{
  "model": "image VQ-VAE",
  "dataset": "crops of objects in photos (Visual Genome)",
  "train_examples": 123503,
  "image_size": 48,
  "crop_scale_min": 1,
  "horizontal_flip": true,
  "bottleneck": "vq",
  "downsampling_factor": 8,
  "encoder_arch": "resmlp",
  "encoder_norm": "layernorm",
  "encoder_norm_position": "pre",
  "encoder_activation": "geglu",
  "encoder_layer_scale_init": 0.1,
  "encoder_parallel_block": true,
  "encoder_moe": "expert_choice",
  "encoder_num_experts": 8,
  "encoder_moe_every": 1,
  "encoder_expert_mlp_ratio": 2,
  "encoder_experts_per_token": 2,
  "encoder_shared_expert": false,
  "encoder_patch_size": [8, 8],
  "encoder_conv_stem": false,
  "encoder_layers": 8,
  "encoder_width": 160,
  "loss": "l1",
  "latent_channels": 4,
  "decoder_norm": "batchnorm",
  "decoder_activation": "mish",
  "decoder_widths": [64, 64, 128, 256],
  "decoder_blocks_per_level": 1,
  "decoder_block": "plain",
  "decoder_attention": false,
  "decoder_upsampling": "pixel_shuffle",
  "codebook_size": 512,
  "optimizer": "soap",
  "beta2": 0.999,
  "lr": 0.0045,
  "beta1": 0.95,
  "shampoo_beta": 0.95,
  "eps": 1e-08,
  "precondition_frequency": 32,
  "max_precond_dim": 512,
  "one_sided": false,
  "adamw_lr_other_params": 0.0027,
  "grad_clip": 1.0,
  "steps": 13200,
  "batch_size": 128,
  "epochs": 13.7,
  "lr_schedule": "cosine",
  "final_lr_fraction": 0.01,
  "warmup_steps": 390,
  "weight_decay": 0.05,
  "adamw_weight_decay_other_params": 0.05
}
Rows from expert 2 of block 5 of the encoder, named by matrix and row number. Rows with one number belong to one neuron. Each number is 128 + 32 x the weight over its row's rms, rounded and kept within 0 to 255. All counts start at 0. Numbers have three digits each. After the name is the row's rms in percent of the matrix's.
# gate: expert gate (encoder.blocks.5.mlp.gate, 8x320x160), inputs 0-79
# up: expert up (encoder.blocks.5.mlp.up, 8x320x160), inputs 0-79
# down: expert down (encoder.blocks.5.mlp.down, 8x160x320, transposed), outputs 0-79
gate.226 071:112099095055081108145115145175126029110155138138137099158157077143152094111130168128152138133115163131115146099107123155094117094119121103148121118082098176142084174145117091177122153185160111056135114116142174148123084169101105131104173118
up.226 075:109156118141172139165160153110182133092122157152136149130180113135109117097193124120166122115167131164179095108177082124142170069123138139118157111138095095155070120154150167118134152090116150140140143120137121127109156116181129108173144180
down.226 070:097093129139134104162097138099134167118171106139096116162166102168111197134129097112142101126141076139140116142066113098205118111102121122157099123103112133189104142088062139128125115097085122120102114183146137131102101104158148135119135118
gate.227 044:142115108107106068209129153085112141112156152169137155043163116142180120152128149132075146156170133119089140133169118099079145083150164136149113124151088146138080129076139167122122097117144151144118119121079145117106082120115163133109098112
up.227 054:175154131099141118117128127145111100134095090121129137118150116101098118131134107107084088117130101097103156121148136147140151144146212088054141102053180103151129130118169117113120154138129154116131169063171065133133185146167117148179128154
down.227 049:127144189103115081136112106139149170112154131114145130115088151134079129177133202147155151117096164142123209166129114200110151079200144118116120147101147140119139119143100101195113151129094088113155107130152117110121164158119126114081110167
gate.228 074:144093130153096143122074133076095112127156176181146162121076092141146091107162174100077180157115066118160091126110154110130091214090148082182129087076108141102139106063136070156158116100121170123130149145067136076154153155113136087108131044
up.228 074:101149057118091114087089114087130140122170120129153209128131180149047180152117138150119147133133104154138148220129115084104142117142219153137142147068147152139159092110182129086164129127097130137140118116088106075145079124149083125137113139
down.228 069:162114055130095126170116158156129089123153163098094117089129162138156169102141092129099161165132080174118168086091111110107128186183105146138121121160160136147065134075113111082101144070158092169131157104145162154201133168098109162106122125
gate.229 116:144122148136094117089133126122125135092183107131113109083040152111105175053090150162171119143141118152162152120091101102169127118075143127118137135096139131079139106177098177134180121104146151083024064153157073139111109147092110166127180140
up.229 111:127125170112072094073157133141113135094221139158114079140078112127134161076083126163157137142093117132161147142102098131134107140105133097146139120106120083121077109166141160132159105074145183121064089125130096087149101124131102148107166193
down.229 120:074182101161196081110100105063119114123099138123141130124123105110089142162100109134167089120061121127147096111127142168093091150159115115121142126106134129151178133114188147215107146132147151132193088129107127098070177088103118114110039128
gate.230 108:186113046138157152143089133168155163160120112160121111161108130138129078187221126122093129101120109116131135156094124114094110117078147097185116135092181111106163114087066074182113158128101147152111098115106095110053159095206072150116188189
up.230 108:118156156152097145099090130121146093051032165137131137097106162116135147093075116130094126148075135149142081081192081112156097132157095157079089106179142119115151155197155164095147148090106162098155157112124196111140101145163129130137076144
down.230 115:132160101153169148143186111087158087166135129123127114127101127141138146114068123133117133135093123100150093160153117161144107102182152102120091071142110139092172142126122124115105139124114101186084094117081081121102118137137100117106059108
gate.231 074:173134131115137110123071124096078179108044186128091079134132130102126101095130163130109152110123143157133135143091112155162118128184164071145083122083135124154109088172112123148115146099117128175137108138097090167141122105158125182149147140
up.231 066:164138079130143109129096099116116188120092127094093079170143167117146099091115116160065150094131146108131089130119136151147127158204145128109077145095179121152143086137127124122128130161117124146185119154124093103084152121198088149166173179
down.231 085:099098174131084144102144124077154076118094150083184138123079034124131094120147078140132112152116099173116130147115106192137135109176170104144103142142122110160139145109145144102128117118127124149117110098138118079129049126142092161087135104
gate.232 097:112145117123110165112149129109157088112126071118099208199060148133166142143133174132144102136158132106158064110170173108079137119147132089170107137123110096076132138170115165086163113110119146093088091144084126161138117122192126116093087129
up.232 099:068101216132154145125133087114142092142078112089121105143072118135146114104147142118135124132107171110158112087157171119113110153132153160156127144154066125112146205171086196082157139123084130138149166171133171172081110102175149113113111106
down.232 102:124152152129149179158080078056092138143168190146164127157094138151124186099132063123079205083156142143132072196124146130083112100169171100123084126112129138203080155136125139125114082084135091162120115132128145112083067124195139079150146128
gate.233 110:122087157132103134147098108167151095138140115146085094069153062153146097134169077134096162166107179139094105146099076148111129133123160110195149124159166127100138137162133084151147151225147114213132139138165087185084129111143105147134165133
up.233 115:143150131092135115110203083118104125063108154078120142141165192105090119109108160119076120087180201084140116081092130180062142138158117166087163151110099147137136145131170079075111086126120097093110090119166139120170123121131125132088103140
down.233 100:121145087166032175143129099126112109165160112179164123089152144130075039144168098121114252067124090172166072143150141116111116124154139166149126102174117141048181107072108147073121143183154134117126131139090082112134090096110113121148179124
gate.234 107:097118147147124125162141104171096146113119140141076107090170202149140110094085102156136112142142128129114163091160205096132118162166153125114146083133138155138102188137070102080109134152174131133142177063084155122088103068104152142128114134
up.234 111:134169079113131056197152169188115162131086093108223093134116134156108132099155121122122158129097125157176154149158143047116154141135126144148141135110111127101165095092111162192111156164117094073085142101169109129137126144145117115126128123
down.234 122:128124162161135099152122117127147124096156115137059146136123150134153100146122051123097119154155140148088131108150134151111123075201080103085073132170086125167091135112160146060134111085115116165161108103136124112097135144130145164128102141
gate.235 099:118144150157052067071096130123159186146154125139108139188141147082161132115079198109136154122194130097151150156119178162094159084077180138122119165093158155104155137155126160090142103160097154055247168138184155080143092137157162074125102129
up.235 102:095096123088184126143192126156128064101078159109101115069130106133087118155164093151102075153081148141102164165125081049149079156154107151138138087135097111176059130125157142143140146123129081190028104130101154199125164083119112122131114124
down.235 104:081058039136091126107115132115133163109176128147133169137151050158138084074055152165122141100145136143152111127116140172090080098093149172113088147139130136113147133118094164128128138146119136107128148109118132057162136133127129115108139158
gate.236 055:132102120150150149143147169140161131082151124085087079146143060094156114065117247132110096105111154102139088153133142144137142061131122118139162102134129139085071119153165131115086105153092147189195099134163138132149124112131135149139150117
up.236 050:115154135124105136156144085151142157131144085154152103140141126117119093100068179107142158109141163121164098172122133110078142071100127115172141147129142080109071109088132156133170105068140144131131108100138165089161118118134103129132131199
down.236 046:138111120104139111086091147120146103113110110108132085091152166149125152106080120124081130199143144133095120124173112138145131165071116140131131105187093124116155152070113105096146119097090074106150145132120134163156127156140101116152127125
gate.237 097:187100084145108081165135113085139095139124108151179046123113129194146063156170124147136057106088171089094089135144160134139161121094158118156147083172124148076109071135111083117093183130173152097151086132136144164086138077094113121098109184
up.237 105:038151061160148136107091162129136143108133111172145160191143117099115148176126073092103117124153107137124099183148117128165151101122104139095141118084144118091174122143163143102122121097163114153148153111153122164081071151132101087098142093
down.237 078:112174116120107138139198131134125179094117124117143104134160127130104091168130194117135130118111133087132175175146162093119163163166108101102179145138143119120129137155076180138162109129074130145181114136084185153200096033105074151139091154
gate.238 078:112097133098082095080111137129104125089155150099096147137127142153148154118147155179126174132127186069167166137135146199104089146118137157100128144116060133103135104197155088167107139111188164092120135154088126097043094091169157106129142079
up.238 082:071112120126121085128184168038117131113169137129132117214154088135094101159163153138129126131069130063176092171200111112129069120105164148126106113158098118118081158154165116142181185120132140143131154145125159175169137108118105133125135124
down.238 065:083144198145123133132119091137094112177159076116128235115104147114147059125094093136095102158156130159157172109104136169159121210114106155129146151126106117145094147195104160117111120115183166105156147121117123187144158058116107133063117117
gate.239 138:093157117122107108139072161158148097168123086100165128066131146141179126072126145121113079120148094125134080119167164186171143111110136145135178120151091135175193115112102136121113090084154095132134115171115143108065145124206107102135102132
up.239 127:070108153203175158102097167169094093108124093098107085203141115124114121160119130107218092117134128172103147215149134152084114130102103155117090144135108167119110125083146066131114135148087140188180145151090149113107152174215125129109151133
down.239 126:115131170129099118132183100106137175190147175103096152084104162080101137078112119110094090186127140133110116073071123113096105143184141135097126119148112111127183140130141099101075153134163139094108159115059139068182231198127112114128131133
gate.240 080:114131138095132147112113083124165137142133122168120155139154117182144138151089172148137120085109144126072152079087182091134145117063191114127126138156118138073163175130116139078097141126168166165098112082118104096175073186089136122107122133
up.240 069:152132088125168127098148148149131151131163125081116115068084110145126155126159136083092142159078168128116189094179139110073118147133126103138109173144112111141168144123143152145138000066100124109164086128135125125098152136131176107138165124
down.240 071:086111160100074144092118164121138095135117168119124136109177110121134112007087130151056182162097117185100142087165141129133091100128108138091128146116130137072116110127127156155165103116148184131110178111141119097135162130093135146081108083
gate.241 088:149176141112158113115095093054148145168097109177082134104141086156126146111145154095077195149174110110096098095168123167114111157122072126085153132163082106123128098171213138131165095120118119102136101174092097148056101182174074097115066082
up.241 085:148125174103107129108154121083145154139113161152074081162104124141145143074164135068106185107134133132118065107136145156123135089142094115055168159119126133084119140097160150144148156159100132182103076155145136135051135173155116103146106123
down.241 091:149092176128142109145077098142151126126138158167168134163186135137119121125156203122099216151127094109185087116160133122138157087190162144104074133155128138106195104067133101151118142159127124126096076116116109051112125082169108114132124146
gate.242 075:077114074171091110152076102133128105169163237160154118111163147127110133171167196130117109106100105115109106173097139110082145069164110132119134118179096132145114069109122140133109171177145154177174151143103127160099072118111132152146138044
up.242 070:160134078099139127083092108111125136161080162071114202147105144116162131092088148098125159150182177153127185156144159070151166151118150115149139137107119104130106149163080150084093079119088110113151143165160103143150153069088146150110100185
down.242 068:179161123117102147092125138136136101113157129208078182150133143129153183057190030145122111171084126147123163185060086170165125103148133091108133161142119117095162154125125148154152164136126165167085112128100149129111112097123148136109144142
gate.243 069:172147147156195099140169092149137173079122114176120087134116143149119106127124111092191121183065146109142125136130180182114059115106204123176093136073083096121150172068134095063175033128087128119169122106124161205120103158180128129094081166
up.243 076:206133151124168144124113080065127138075164069109148071179122149135120137094194120121181111145124100130106163131112129114061120184145161101179088145116123126122157121096202092047140102074109117103136139058133152188156119107183161147103116134
down.243 072:130159083108123120133114090115140083085103090113158105170132153133120136158123112134131104130114174136103127157137126053038129137160170158142121088145111143123109141076188128078120143082112150152189136132098123068125152143148094113114149124
gate.244 060:162156166129149161103137159170120154081147144101160107088126115112127066149158167129061142181160130136127153150145150161123144187110128099123144104082178114118146077120114106099127099162118135193133147136057089207100113138123169147118129080
up.244 053:179173121121147098088114109103137110109180105113162135101150129089111119134118179144139074144127135087133191090135147112111137122123142119132132118113174116157106110160141118085122200108099121134071147160061122145139178088151129153138083137
down.244 048:079145135157162116109191121067132137148124108180173104151130073109145088106135140105121133137135112137140146125198113140175122099085110155136076163095080092175117122100119146144111162191133103094122127145144102107079142175190160108090152152
gate.245 100:047111122065175121126090099162114142134112149086140122139146122133102127110128155122131165125109163137117159082143203191131137033148073140131110115144155133088136157119100164113146032112115164114162104153068174079123146090122156107155137131
up.245 102:070137082082164134099104110139130169130119130088054135164098100123091163120133189112170118156100086160148105072160176150118151060174082125120133123144172136088113159137087165170137051146115176122118088116103145092123143140124115078157177103
down.245 124:112079181116011180119095142093135145167160127071125095135168144103108171112156110095124117059120135121122204156058116110163093202150203112155177096120111163165121145169134105130087133188091104136131122105142109143166169166108117141136099126
gate.246 103:097123115121152125148105139067153135100135101135124190190134111147098100113097155197137134079119119190185084115134133163036105139126064116080183130084176146123117067129143080137129131094143143124059120114152130098170190117172113119146108095
up.246 103:119107249115117149118071137080084118145127176121103152131116124105176148147147119113079179109112123134121163066142135123159147145113089108132095143123151095158135118148130129151151095099156155147183086078118195113155128097191188142135112132
down.246 114:141122116098174117164126148118132153066135132131141133092111151135142120147146168123155056120147132147099130099075112202108141161114070107059130169141111147092172135122148131175105159078145174121135179163184140138125061093132140096102076069
gate.247 071:142146189176133121124120150109134138132144151090144076077133133098105068160060089191147138146131129126161065089145135180097177015201135193109130137111149105080170120098130127132127157163137159098121088115143152133086142144088142104117115145
up.247 068:154130132113166132103121185144136106113134185135130087143147115079086068084124094173130128123116163119174060094102172211080207064133154123091100133121143130072107151112164114149134116189112112101151151114046134108066071116111129103111164122
down.247 069:120082080133149130189098079126135132173151137179077126190099122124127070095119080146102152161145023098095094146113100083146099074144133102172163145148114119158079115194096112138104145100106146147154112162092148176127158138139136141102164140
gate.248 136:165151075115116134130158122156205107100079106133124108105109148134091193147121063077098086112154152160109119130138159121094161140110168112159109126171149123168156077117149132103155160125137134092147184132106186110088078109077072118182070133
up.248 144:153161190122107102122090122118116148199152120132128115112139137121155023084123159143140107112113073080137132126119115149148161085141097171144119131085149151086081142072045107145094028166129110139130126161108107157105163170191190138099125151
down.248 143:103117134139183122159181169094122151148085146107137134163138132102100173092176084094159145166164127190167082086200117177141124138156145128138128142125090117170229098154163175055164085097126081154123138108154182119074127152070163105133176103
gate.249 137:146146132144101073136134155157142082152164154144117074094108102177108117102113122104148113098088159097153104148129151139136158175133185147126112170105121089039144131071074179116177121127107133071093154142153104114090207110196116130148154112
up.249 130:128133124140107110082128119193117054093141149168149117084153134146157102100181106102134050149103161104124078124135097157204124215122104127156108151115129153089110094092165157134184096142122130100106157119135122129144143142124121125146147092
down.249 122:119147114104146171112109151083107088117122152119142176118103110092101131178146154150137103095145138159119143212163129124074131059160160097179142103106097118199153144182188148150101156065109058126179117144074113096127062154126103140105068111
gate.250 094:100104206113102129162123105166152119185134153110145136058068133140090119136102025084118144118136121091097082105128128087183046047097208125109164141134134098116063139124099168101120180144107122127147147134132108133138137105145120123131126151
up.250 094:090141196118105140169135127096144174147178151142100048117108113136170142161082109103125128104158118112125088116101111152136131141093134172076153172110119077111084125140112165111092094145132134170110156181139056130163123087141138146130088142
down.250 100:115151150123168100104131148166090083190135163113155160100172148137129119114100133098150109184158101117135108146125166138114119161149148173205155112076114131098203108123116134147161124109142167097133151135123115192101123119102135130108086151
gate.251 104:094143169106144104100107081153087100130108161079152117155152167146120113078132134137117141187126097087142171095116174152152092094106126158105106129078065125120108077130143143143187063178154117164137066104133187101183134196072133076104127072
up.251 083:146092140145173086151139162164127159138087096133093101085095093085128139136188118113125132096103138143112107157153088108171167103149193080172156128142158139171096188141119107099099191142101166054155173117133097133124129124182113157142149148
down.251 100:223063083142104141133154141135108089156135115084095197105147096130118065058083123126163081169105161132104189117144126128160113136134068134164152148085104124099098122190096180081172134120104171167116103128133123080151126158147153143119105136
gate.252 071:115130073136147098127084079046124071159145109142133110116126109118104119120119089110091083109139167101155183104174130180076119150176145133100110098124103134058133108070103167125132102123122098122118122191160139116121099156169164141170143123
up.252 076:099150117111099165139044154153093122188183132147129062106141127107121092079164170134110116147094136100079175115186081153111151160144086136156121130134137106141106126084147151111152148136154107091142138163126142104123135188148123140118131142
down.252 076:120102093125109118153140084102168138110176140127161112142128165113113160147139094143138208137128134115124101089159148160136101074103113103145121152147105125149100135120150110071110148159072148155161113117106154132088133035108150113129184117
gate.253 112:158143034116104085124089141157139072159150098113122078143122143153099157094148112089146140090131134143155099151117185134160138113079049135171163080153122165122122160136140124129138103118186102139122096168095088116157151125132131076144123167
up.253 112:116137106120090121176115139141102108111107098106166081133098113135113141135070123112109208085161164159126071118170120117164170076121061117113171127158127095094166175118134182091123169116180141136095115139129104125123135105197155135127095118
down.253 131:150096136174142180146076134098119113175084131093112099146150094138160113127156102146179058130105101064156066084149132100161125156087143142176125144091149099095155137201121131133137149145151096144126107104130143130175177158087132152130147149
gate.254 079:146142145098152104076169082170086133127111129127094088154135121131101123121066152115142140132110072123139070080097102169204169242121080110172106138137124081068102088164100059080132127026130096167193151115106143132131118123097104131124100159
up.254 086:131106135052143123127120091167145146192141164098161122061146087128156085142109141155086179134157090147107108138058091058106145114189092152137115139160139115148141148102110139112083172128134081196171115111156189143133101192072113134100180129
down.254 092:128140119147148160074129167060111160112188155135064071069153153149097125147131130150099133081112114132112154125212191121162152111080064143175142110126091158083142126090158108112153095152135120105097134139155111146151085128142126120138146178
gate.255 143:090117223116114093121207098186142119162105069116152045122166132143131104129145157108111115117133185126132124172084134128110122089171084137120108100110150115135095146135134141094087112143122119133124107133098111098155231131110147158143138101
up.255 121:116109187172142126126103144076127175149141154134151145104109135100106105068102094200103163155135175139113105098151094132158049084159105106094132138156116114096129132171126105134148164155139124148164161089149126111102050177053115170121098136
down.255 114:125126075168109086140119078137094122145142128169172129075175124155105178133134135117149147108147090137125089103159134096196069188128102152120128095076131179101168163070107114057087128133143139164095112105122147152215203140097112133124114129
gate.256 116:112120148123117083179155111070137167119120131120118068139120116127118147133122102117134118143130109118121049170148159132096132140145154114158101164087120113126147120098105094128114156191163093177157095148069125132134158176103127115181134140
up.256 103:071129153113115199166128135085097107114142127095146161134113145118109096132149197125132138152132168091108153218180120111128106233178093128147119092139126146191175118165113102101160093165151079132138118133142090123160129167141155133133102079
down.256 095:122174141103069139105189131088159145144124150162075142203091120113136126181138153130142125115155156098131164113094111115125113106129104125081134145121140113168112142168168144123121131140142138163084146084138156122184165131112135117089188087
gate.257 101:173112173115125139116101096116136099145153080169086110150091119172136126133092141143148116060138172128144109071109119125228133121107198142164154091177153136168124119065126166152140099134142126094092113137133104136175140139131126104110128098
up.257 087:157106128096156142106125059106130066159159113153105135148131145153152144108127111128130127089115133164167111099086100104255147125104229116183122090116130158115089150100116129154150157115109114139095125103173093096189182120146122118086119132
down.257 098:115089171159118112158119107121142177096051110115113084147166109112093127123132155112107104120131099133123139164092125160103106149159108139052090131102124125102113132133081117130123058142081096140161116120162162131082115157182151134173117099
gate.258 061:150186198152208135111189089091128174153149133131096150141129153073134128123098158086189100064108073142111141137180135074126111144135132108154082105150135144077144108157132161144170129179141113110094107115066143116106184171118129164099107198
up.258 065:114127090109147131154151061118160085161134096138093137174104123131082133140090191124059132121160149143131116093094122129105138207175149174160160105121162132114085123198204090168144109153072145106098139124091096098181085094131122134118101059
down.258 060:162112168137111112102139168117124096148182106111129111149129191119121157145122063134136148149127080108124126117093135159117096102152101126162084131146119116038148117152138098168108115174082095168141094142108097137098116072046101124115179116
gate.259 067:159120072106131108111084130129099107059130147068173113172156150177130073105106121124104133149147115210121100186135100081089100142132099173189132072120103175149119100122125129133102101144096118178180130157126113126105111117110168128139162146
up.259 077:153125145147148152091121145184127136144132108186191163176157161100127149169114133144133119134127129164116157125156080125114140163128182133140107099098106132107133122137104167137156132091118109129160085171137164163139206073053117129121112115
down.259 068:043138119118152098093131120121124151113150145131100151112117139150103109228192098164062162112119149087142125147082154137154156157141102108158134117139124114152176125053156045169087087166133161114163123124150143079122129113060139145146102170
gate.260 106:110114119087169102158138130137150094126093083119114165147130128137116137122132112137119167153121094118149010127115084118193182122152143094144120116103138126098082137125123197111131216109104110159149131092138146113084124061158088112115099172
up.260 105:138125134069180078125144135178185107129080129113121123231114114147101084119163063134096184109108154123095047135094078087160153085120129079141138123131157161064088154110103159129109220118113129139163143111132095146112156127175106099115112176
down.260 121:153124122149110057107082157092142105140139102126172125099156101112111102085063113097148092164139083135094169176189099140174130147148104163100163083169114120192151129178129128109132126127149145140104177125121089184159102084110134130126125114
gate.261 091:203140144125107134095111155164166068128164160082157123193109142154124102147089090133162075117112126109110162106121170119043121063144119129165129104153132177146180144190167127140151109089091106119145161078148137134115103047086132169132107147
up.261 102:084147178144164098126133139111107148133094154209068127066095120137123162102232202143142149134134132142176119160171113142184147133135160107116148148104159127096122125077072163104113122145182090119172102153124145124151148211147113082109155134
down.261 111:110140106129114198159156108133114132107186158125129102181160154128081100138074096145110116159119134128166169067120124148058091118065114159127129160079133164176046117175184094181109113123125164134150167123129163183163163102104124138125157140
gate.262 053:131109186143172099051141125089065147129136104102163157103136158114131140110164154133176107109113182079151111209168126160126141106140130147198088174113163143148071104147107169146132112140137088114167146188069155044093093131131106077113108084
up.262 057:165124146115148186139118113074151166135135198167091109055134162173126141168075110122102125066168139147102152049111075057060142151138109111129157080150082138111133136146110068103114144135120118143149122095140083150193119156129143155137070143
down.262 049:132128135127123156093106102111147128135130161139110085120101131137141143119121034143106102122109189079137165127136088177091108191148155133130130114109123139172072122146123081179100115187128140135129124161115187077132131193158125093091160156
gate.263 131:086156089105140130141125161140137106136152096086207159108141113142110121132121199154126096156090118146087174147168159120065121116118085145112123131125107134151119113099128141161105118136150146094093072154097160159113146121172088086085144098
up.263 135:090160076082126133141146154159160097168136081122127093116127151136133167059185126166078122189103169158110127136189132121144106116091114119145137108108103128190068107128139116171101144087147119078079152157110193123111104072143069118111091071
down.263 119:111134198155116112156144140076124082140107172187121104175066080090114169139133092134097152141106171120089097161171160157126171161142120072133190086092124121140143145151143150089096169147117160140134135128117195165199118142156129147127120149
gate.264 114:087093145116059116148091080137122115152066034163156119054088077185117124105168154095119110121107153197173102165114162109148110105164074085151128131101105104200113080107103150118128153121119117076112153181160085196106081102113165181145109108
up.264 117:139139104121171117116120127188137077133187112097089168106113104147102120147148121114118127145140080113132093159169126120160162115128136128159093113179122175132100131140209166089131130142102149136155075113142140132093116146235117142140149133
down.264 102:087146141113149187123090152076125138149095168118104124153141126111185094166162112147126063121109160137177146148097114056106172165076202070136109128105138112201134104169119146163167135065163118192168159094154109151172037086087107120124086097
gate.265 112:124096146092109153104110111115112133107093131148172094043108110121130114085138165121119129145136093117136125122102122143081141115197151133114130138146129093100131136148122180066125075097105092115169160162178150093093158157127157195117187132
up.265 125:099107066103100066128131147064112091151115105141157068075097115115125133122137168123159102119140095088137129106116137102135117126121055101098116169141125105108137131157115176108142206097122126131126125145123155122110132176092101131151109176
down.265 119:084129155147148135146138118115071123129143130104127176136098135123121125126136101133142149140152089195153079121129109132096070168164123161198124149092122137128073110162152101146183121074129139093104159161165115167171112115150157109136142142
gate.266 105:103151115130076150140155107097106113085094078129151176148140128135145134171041168151101145161154113110150150103154102152113149134136132145079140129092093125133064121116163123120129100156133152123162128125133113139131099123173127147106072101
up.266 113:158162130150158139142132102146148161142177171143098100103145127077129076100073104117151121158146126092171113106102106142083166171121065137114120115132121106125141113126101099098140216143107132129178127121142091182101131174099096170147128154
down.266 109:109146178108180121100162141142120121121091137094109114107177136155132132066090151159107202120136137159055120218083117126141102111173170130162136144117124120198143133090096121122135143119118096105143124105156162139129146075155126119166171237
gate.267 074:098118178137156115095149120148103106164108113120126089068116141080165057123072117100125118065150111106158087184093148144146126136102111122120143126112142173096125132126112063125107086196111115093102135141121124125165120168176125137136134152
up.267 072:144156139145178101110160097114126113129106148101076156111138132103143105161023136155126106113107103114135131225118083120105154099137127108125126119138116132074130153127115110124112158097110120110102135145150133119149096183155086132128113119
down.267 074:063140108139122087126156149083162156141176113106094169072054145117158093069135131162153086136112136121114051174180088090113164166213104127124109154088141157121155139124098156165132170111139173123079130138102150119083111126096114136099095101
gate.268 098:168150110144097184153094139104175121172085112151176153102137133107129105126117064138124163139102124107133137120100164156126098095149108114132159152108157113116130122119120129162116051079122183080124135110156062144155099121086139146156046124
up.268 092:168155130094119097099161121230118125111131099114138139192164125099139117128135119141147146105132113164152160164127126163138102080131155131181095118069109138146130163100118110078162210137108067139112113083121149121164157136219112106097164139
down.268 100:079103090123160164160086125195089201166185117119050181091124090140109152158116150111089114080118199132149120132192106122124160135100092117173116144127118139097145156127091149181114123128131114119120158050138121126155130100143105135122096126
gate.269 093:163095199115093138156083140092059178103091131121108129140095132195104119108194111150131116113124131118155102162139130137151131152074102106141164144149114127101115112156163101129204131107152153119108150130137125155136131074040146135136157144
up.269 090:146091113106093105130145112090093152133102135151110183145116123182091130154142129144155109153108095125165132116168149141092160154058098157121129130105125108102097131155171134138135174072141155129098095186106075147124189058086157140083094114
down.269 086:084135161094098113118148098186165154153153146168161124179157092099063106142161076124168045145134148111107102103039106180119080132099152092100081192111152126062094137107134125133106150167129145157103133088139125136127137136091155110140163118
gate.270 136:119141168054136087167123099182124129144110122113067090113080094098134118107186163195089145097127128146080109081130102151148126109208150121088114161169064108135136141102160119126073095208120133107111143105063128127117195114121117127167097126
up.270 120:170176121152184136178120147126148096135101124134123136124131118115127110093108102111140111125171179118209129080100130161144142178106111134144126112127124122179081155083059147137134091101146137139099158134093145147187106100015159115133085116
down.270 114:151105144096123141152103104149107136137114152107146132074166075124127154149181113135094080166109161143111156167050073108100114150161121049140103121122111086051134127145142087144133155147142135072134122102152115112095124133143119134121055206
gate.271 099:115110075140109149145136102139131074127125072110112145128160064095104131119106218129154042154183147157117125139114138128151167187171124130145134115151144106177117102162085098133116155098042065119132142126087183125171082173148119175136099124
up.271 101:102160100125167079130175133117133121088150112109153087105113173152156134145221160149098123179149181148064190137127131057097118177126117134135131138107103142116193145150124066103141066079209139117124133121160114156156114090097150131094130079
down.271 096:113093168126061166114141136098104097123109145095126107066084130144194103187117152112112119140133145115122102165068156123148148152175173122101145142119098140123158124068119130074078088148141120111172145133137087073135128160134164183167072107
gate.272 079:095174107155154165128121153085098127100063112139136233155180107086109097140125157142173098118108162137181176139175115151162104169160187142087100120133130113114102146151145066153155100097121116102094085102122166082096164118133085139124167117
up.272 079:077157201142158103146087150176135208087106102118144116126141130123086124098150125123082155161104176128133134085100104121116052063144054081129164092092148129122117143063105142104145127078167102133162124138103173136149110146156156110130176139
down.272 078:115157171132143132114116133108187078118108057185153133093154127147130133046116090184151122198127161121153145132148119147103160177109068150174128119059122137139126132152187154120132096116076093095092093130131124152124160122117098109092099111
gate.273 105:089121051139125137110119133099130096115103102078114151089155162112150128163153172152111092141120090100152105129101174122112129151147122145049109144153155139170111108066138123153096114153157158131139105131098134131108154106074129145080136112
up.273 096:153105060155123136125126127100163053136157112090102146134101194090134150186099153129158080147131094095129108100098136111090122170154134120085106148183128098179112108055136187152098176151153154141103155106127163101111179123104111127080120124
down.273 100:135106050123077118121106147095104105084116126136146100108194067153125130153131142133155129133136126078116132165132113062140125118138124072147157142110109153102112125099040143184122106097081136129129152177110148087109161086126119134134152104
gate.274 073:063143143088133169153162178164143098087120183111047128121089119111107127064138132103136117131134172181051183150192158142144117136112108096123134126075138128136075122135199125116106069077085127104143134147119206149153182107111119143103131138
up.274 074:117153171088106141125119173169133097098173179167122098122092137164143125118190146147155092137098153145042098226162148120072156177147086130144123134111150126083095091141144098148161106110108152079109122160112116137113201111189134112121180138
down.274 081:145129190140142140139122083192123135158081156125179133072136108164171101101115095132099107120091181110101111116108110236093124137153137094107140062148131103018191146155127093166153138128178141158107130111137107132154101080196118142144140152
gate.275 188:137104135124103089111118080171107174139120136138140122150151143146173126108184157113095074068105230150152134142103123167073138121120099075127138142123108140102064141139103089117115005154095140131099084130145129150160155057072152177110123126
up.275 219:099125103143000155124153099149156216144094144133119142101178151135120150150193103155133086084076141148195130083114140143174156128103128128194114170148119126174114141064123146136148162105078125130146128087057141141170097109100120157122130158
down.275 141:100132140111158161177108105109115094155190134109160158118146102106123122102064130113123162139136098106128133054105144159125132154113160137053137113121149142119094111108130136160100103143138147098134138043165114182132086157053125115112110171
gate.276 162:067099104099083111133155140096125122113075087155104086140094154129090142169133159150088106121116154111182087086139138125138182140195074109132145150168098095181061115110131140090136147084086177124112182173134078127141126068113141157152086066
up.276 155:099103132146115130129185113182128111154161176123152169163155115129084154104160108110143116136126126150105116153129123129097109083085157172089114145078167145092184116126137122176148163176146135130136133101135203145139151098145059091122184151
down.276 134:118119129140173144142124118137146145055137120135115073121155113166189149162159142153123112115097205165126131164147122108125165199169124143137156074137062166109148134147122154210093093061108112147130106142143119155112169129192137084148141114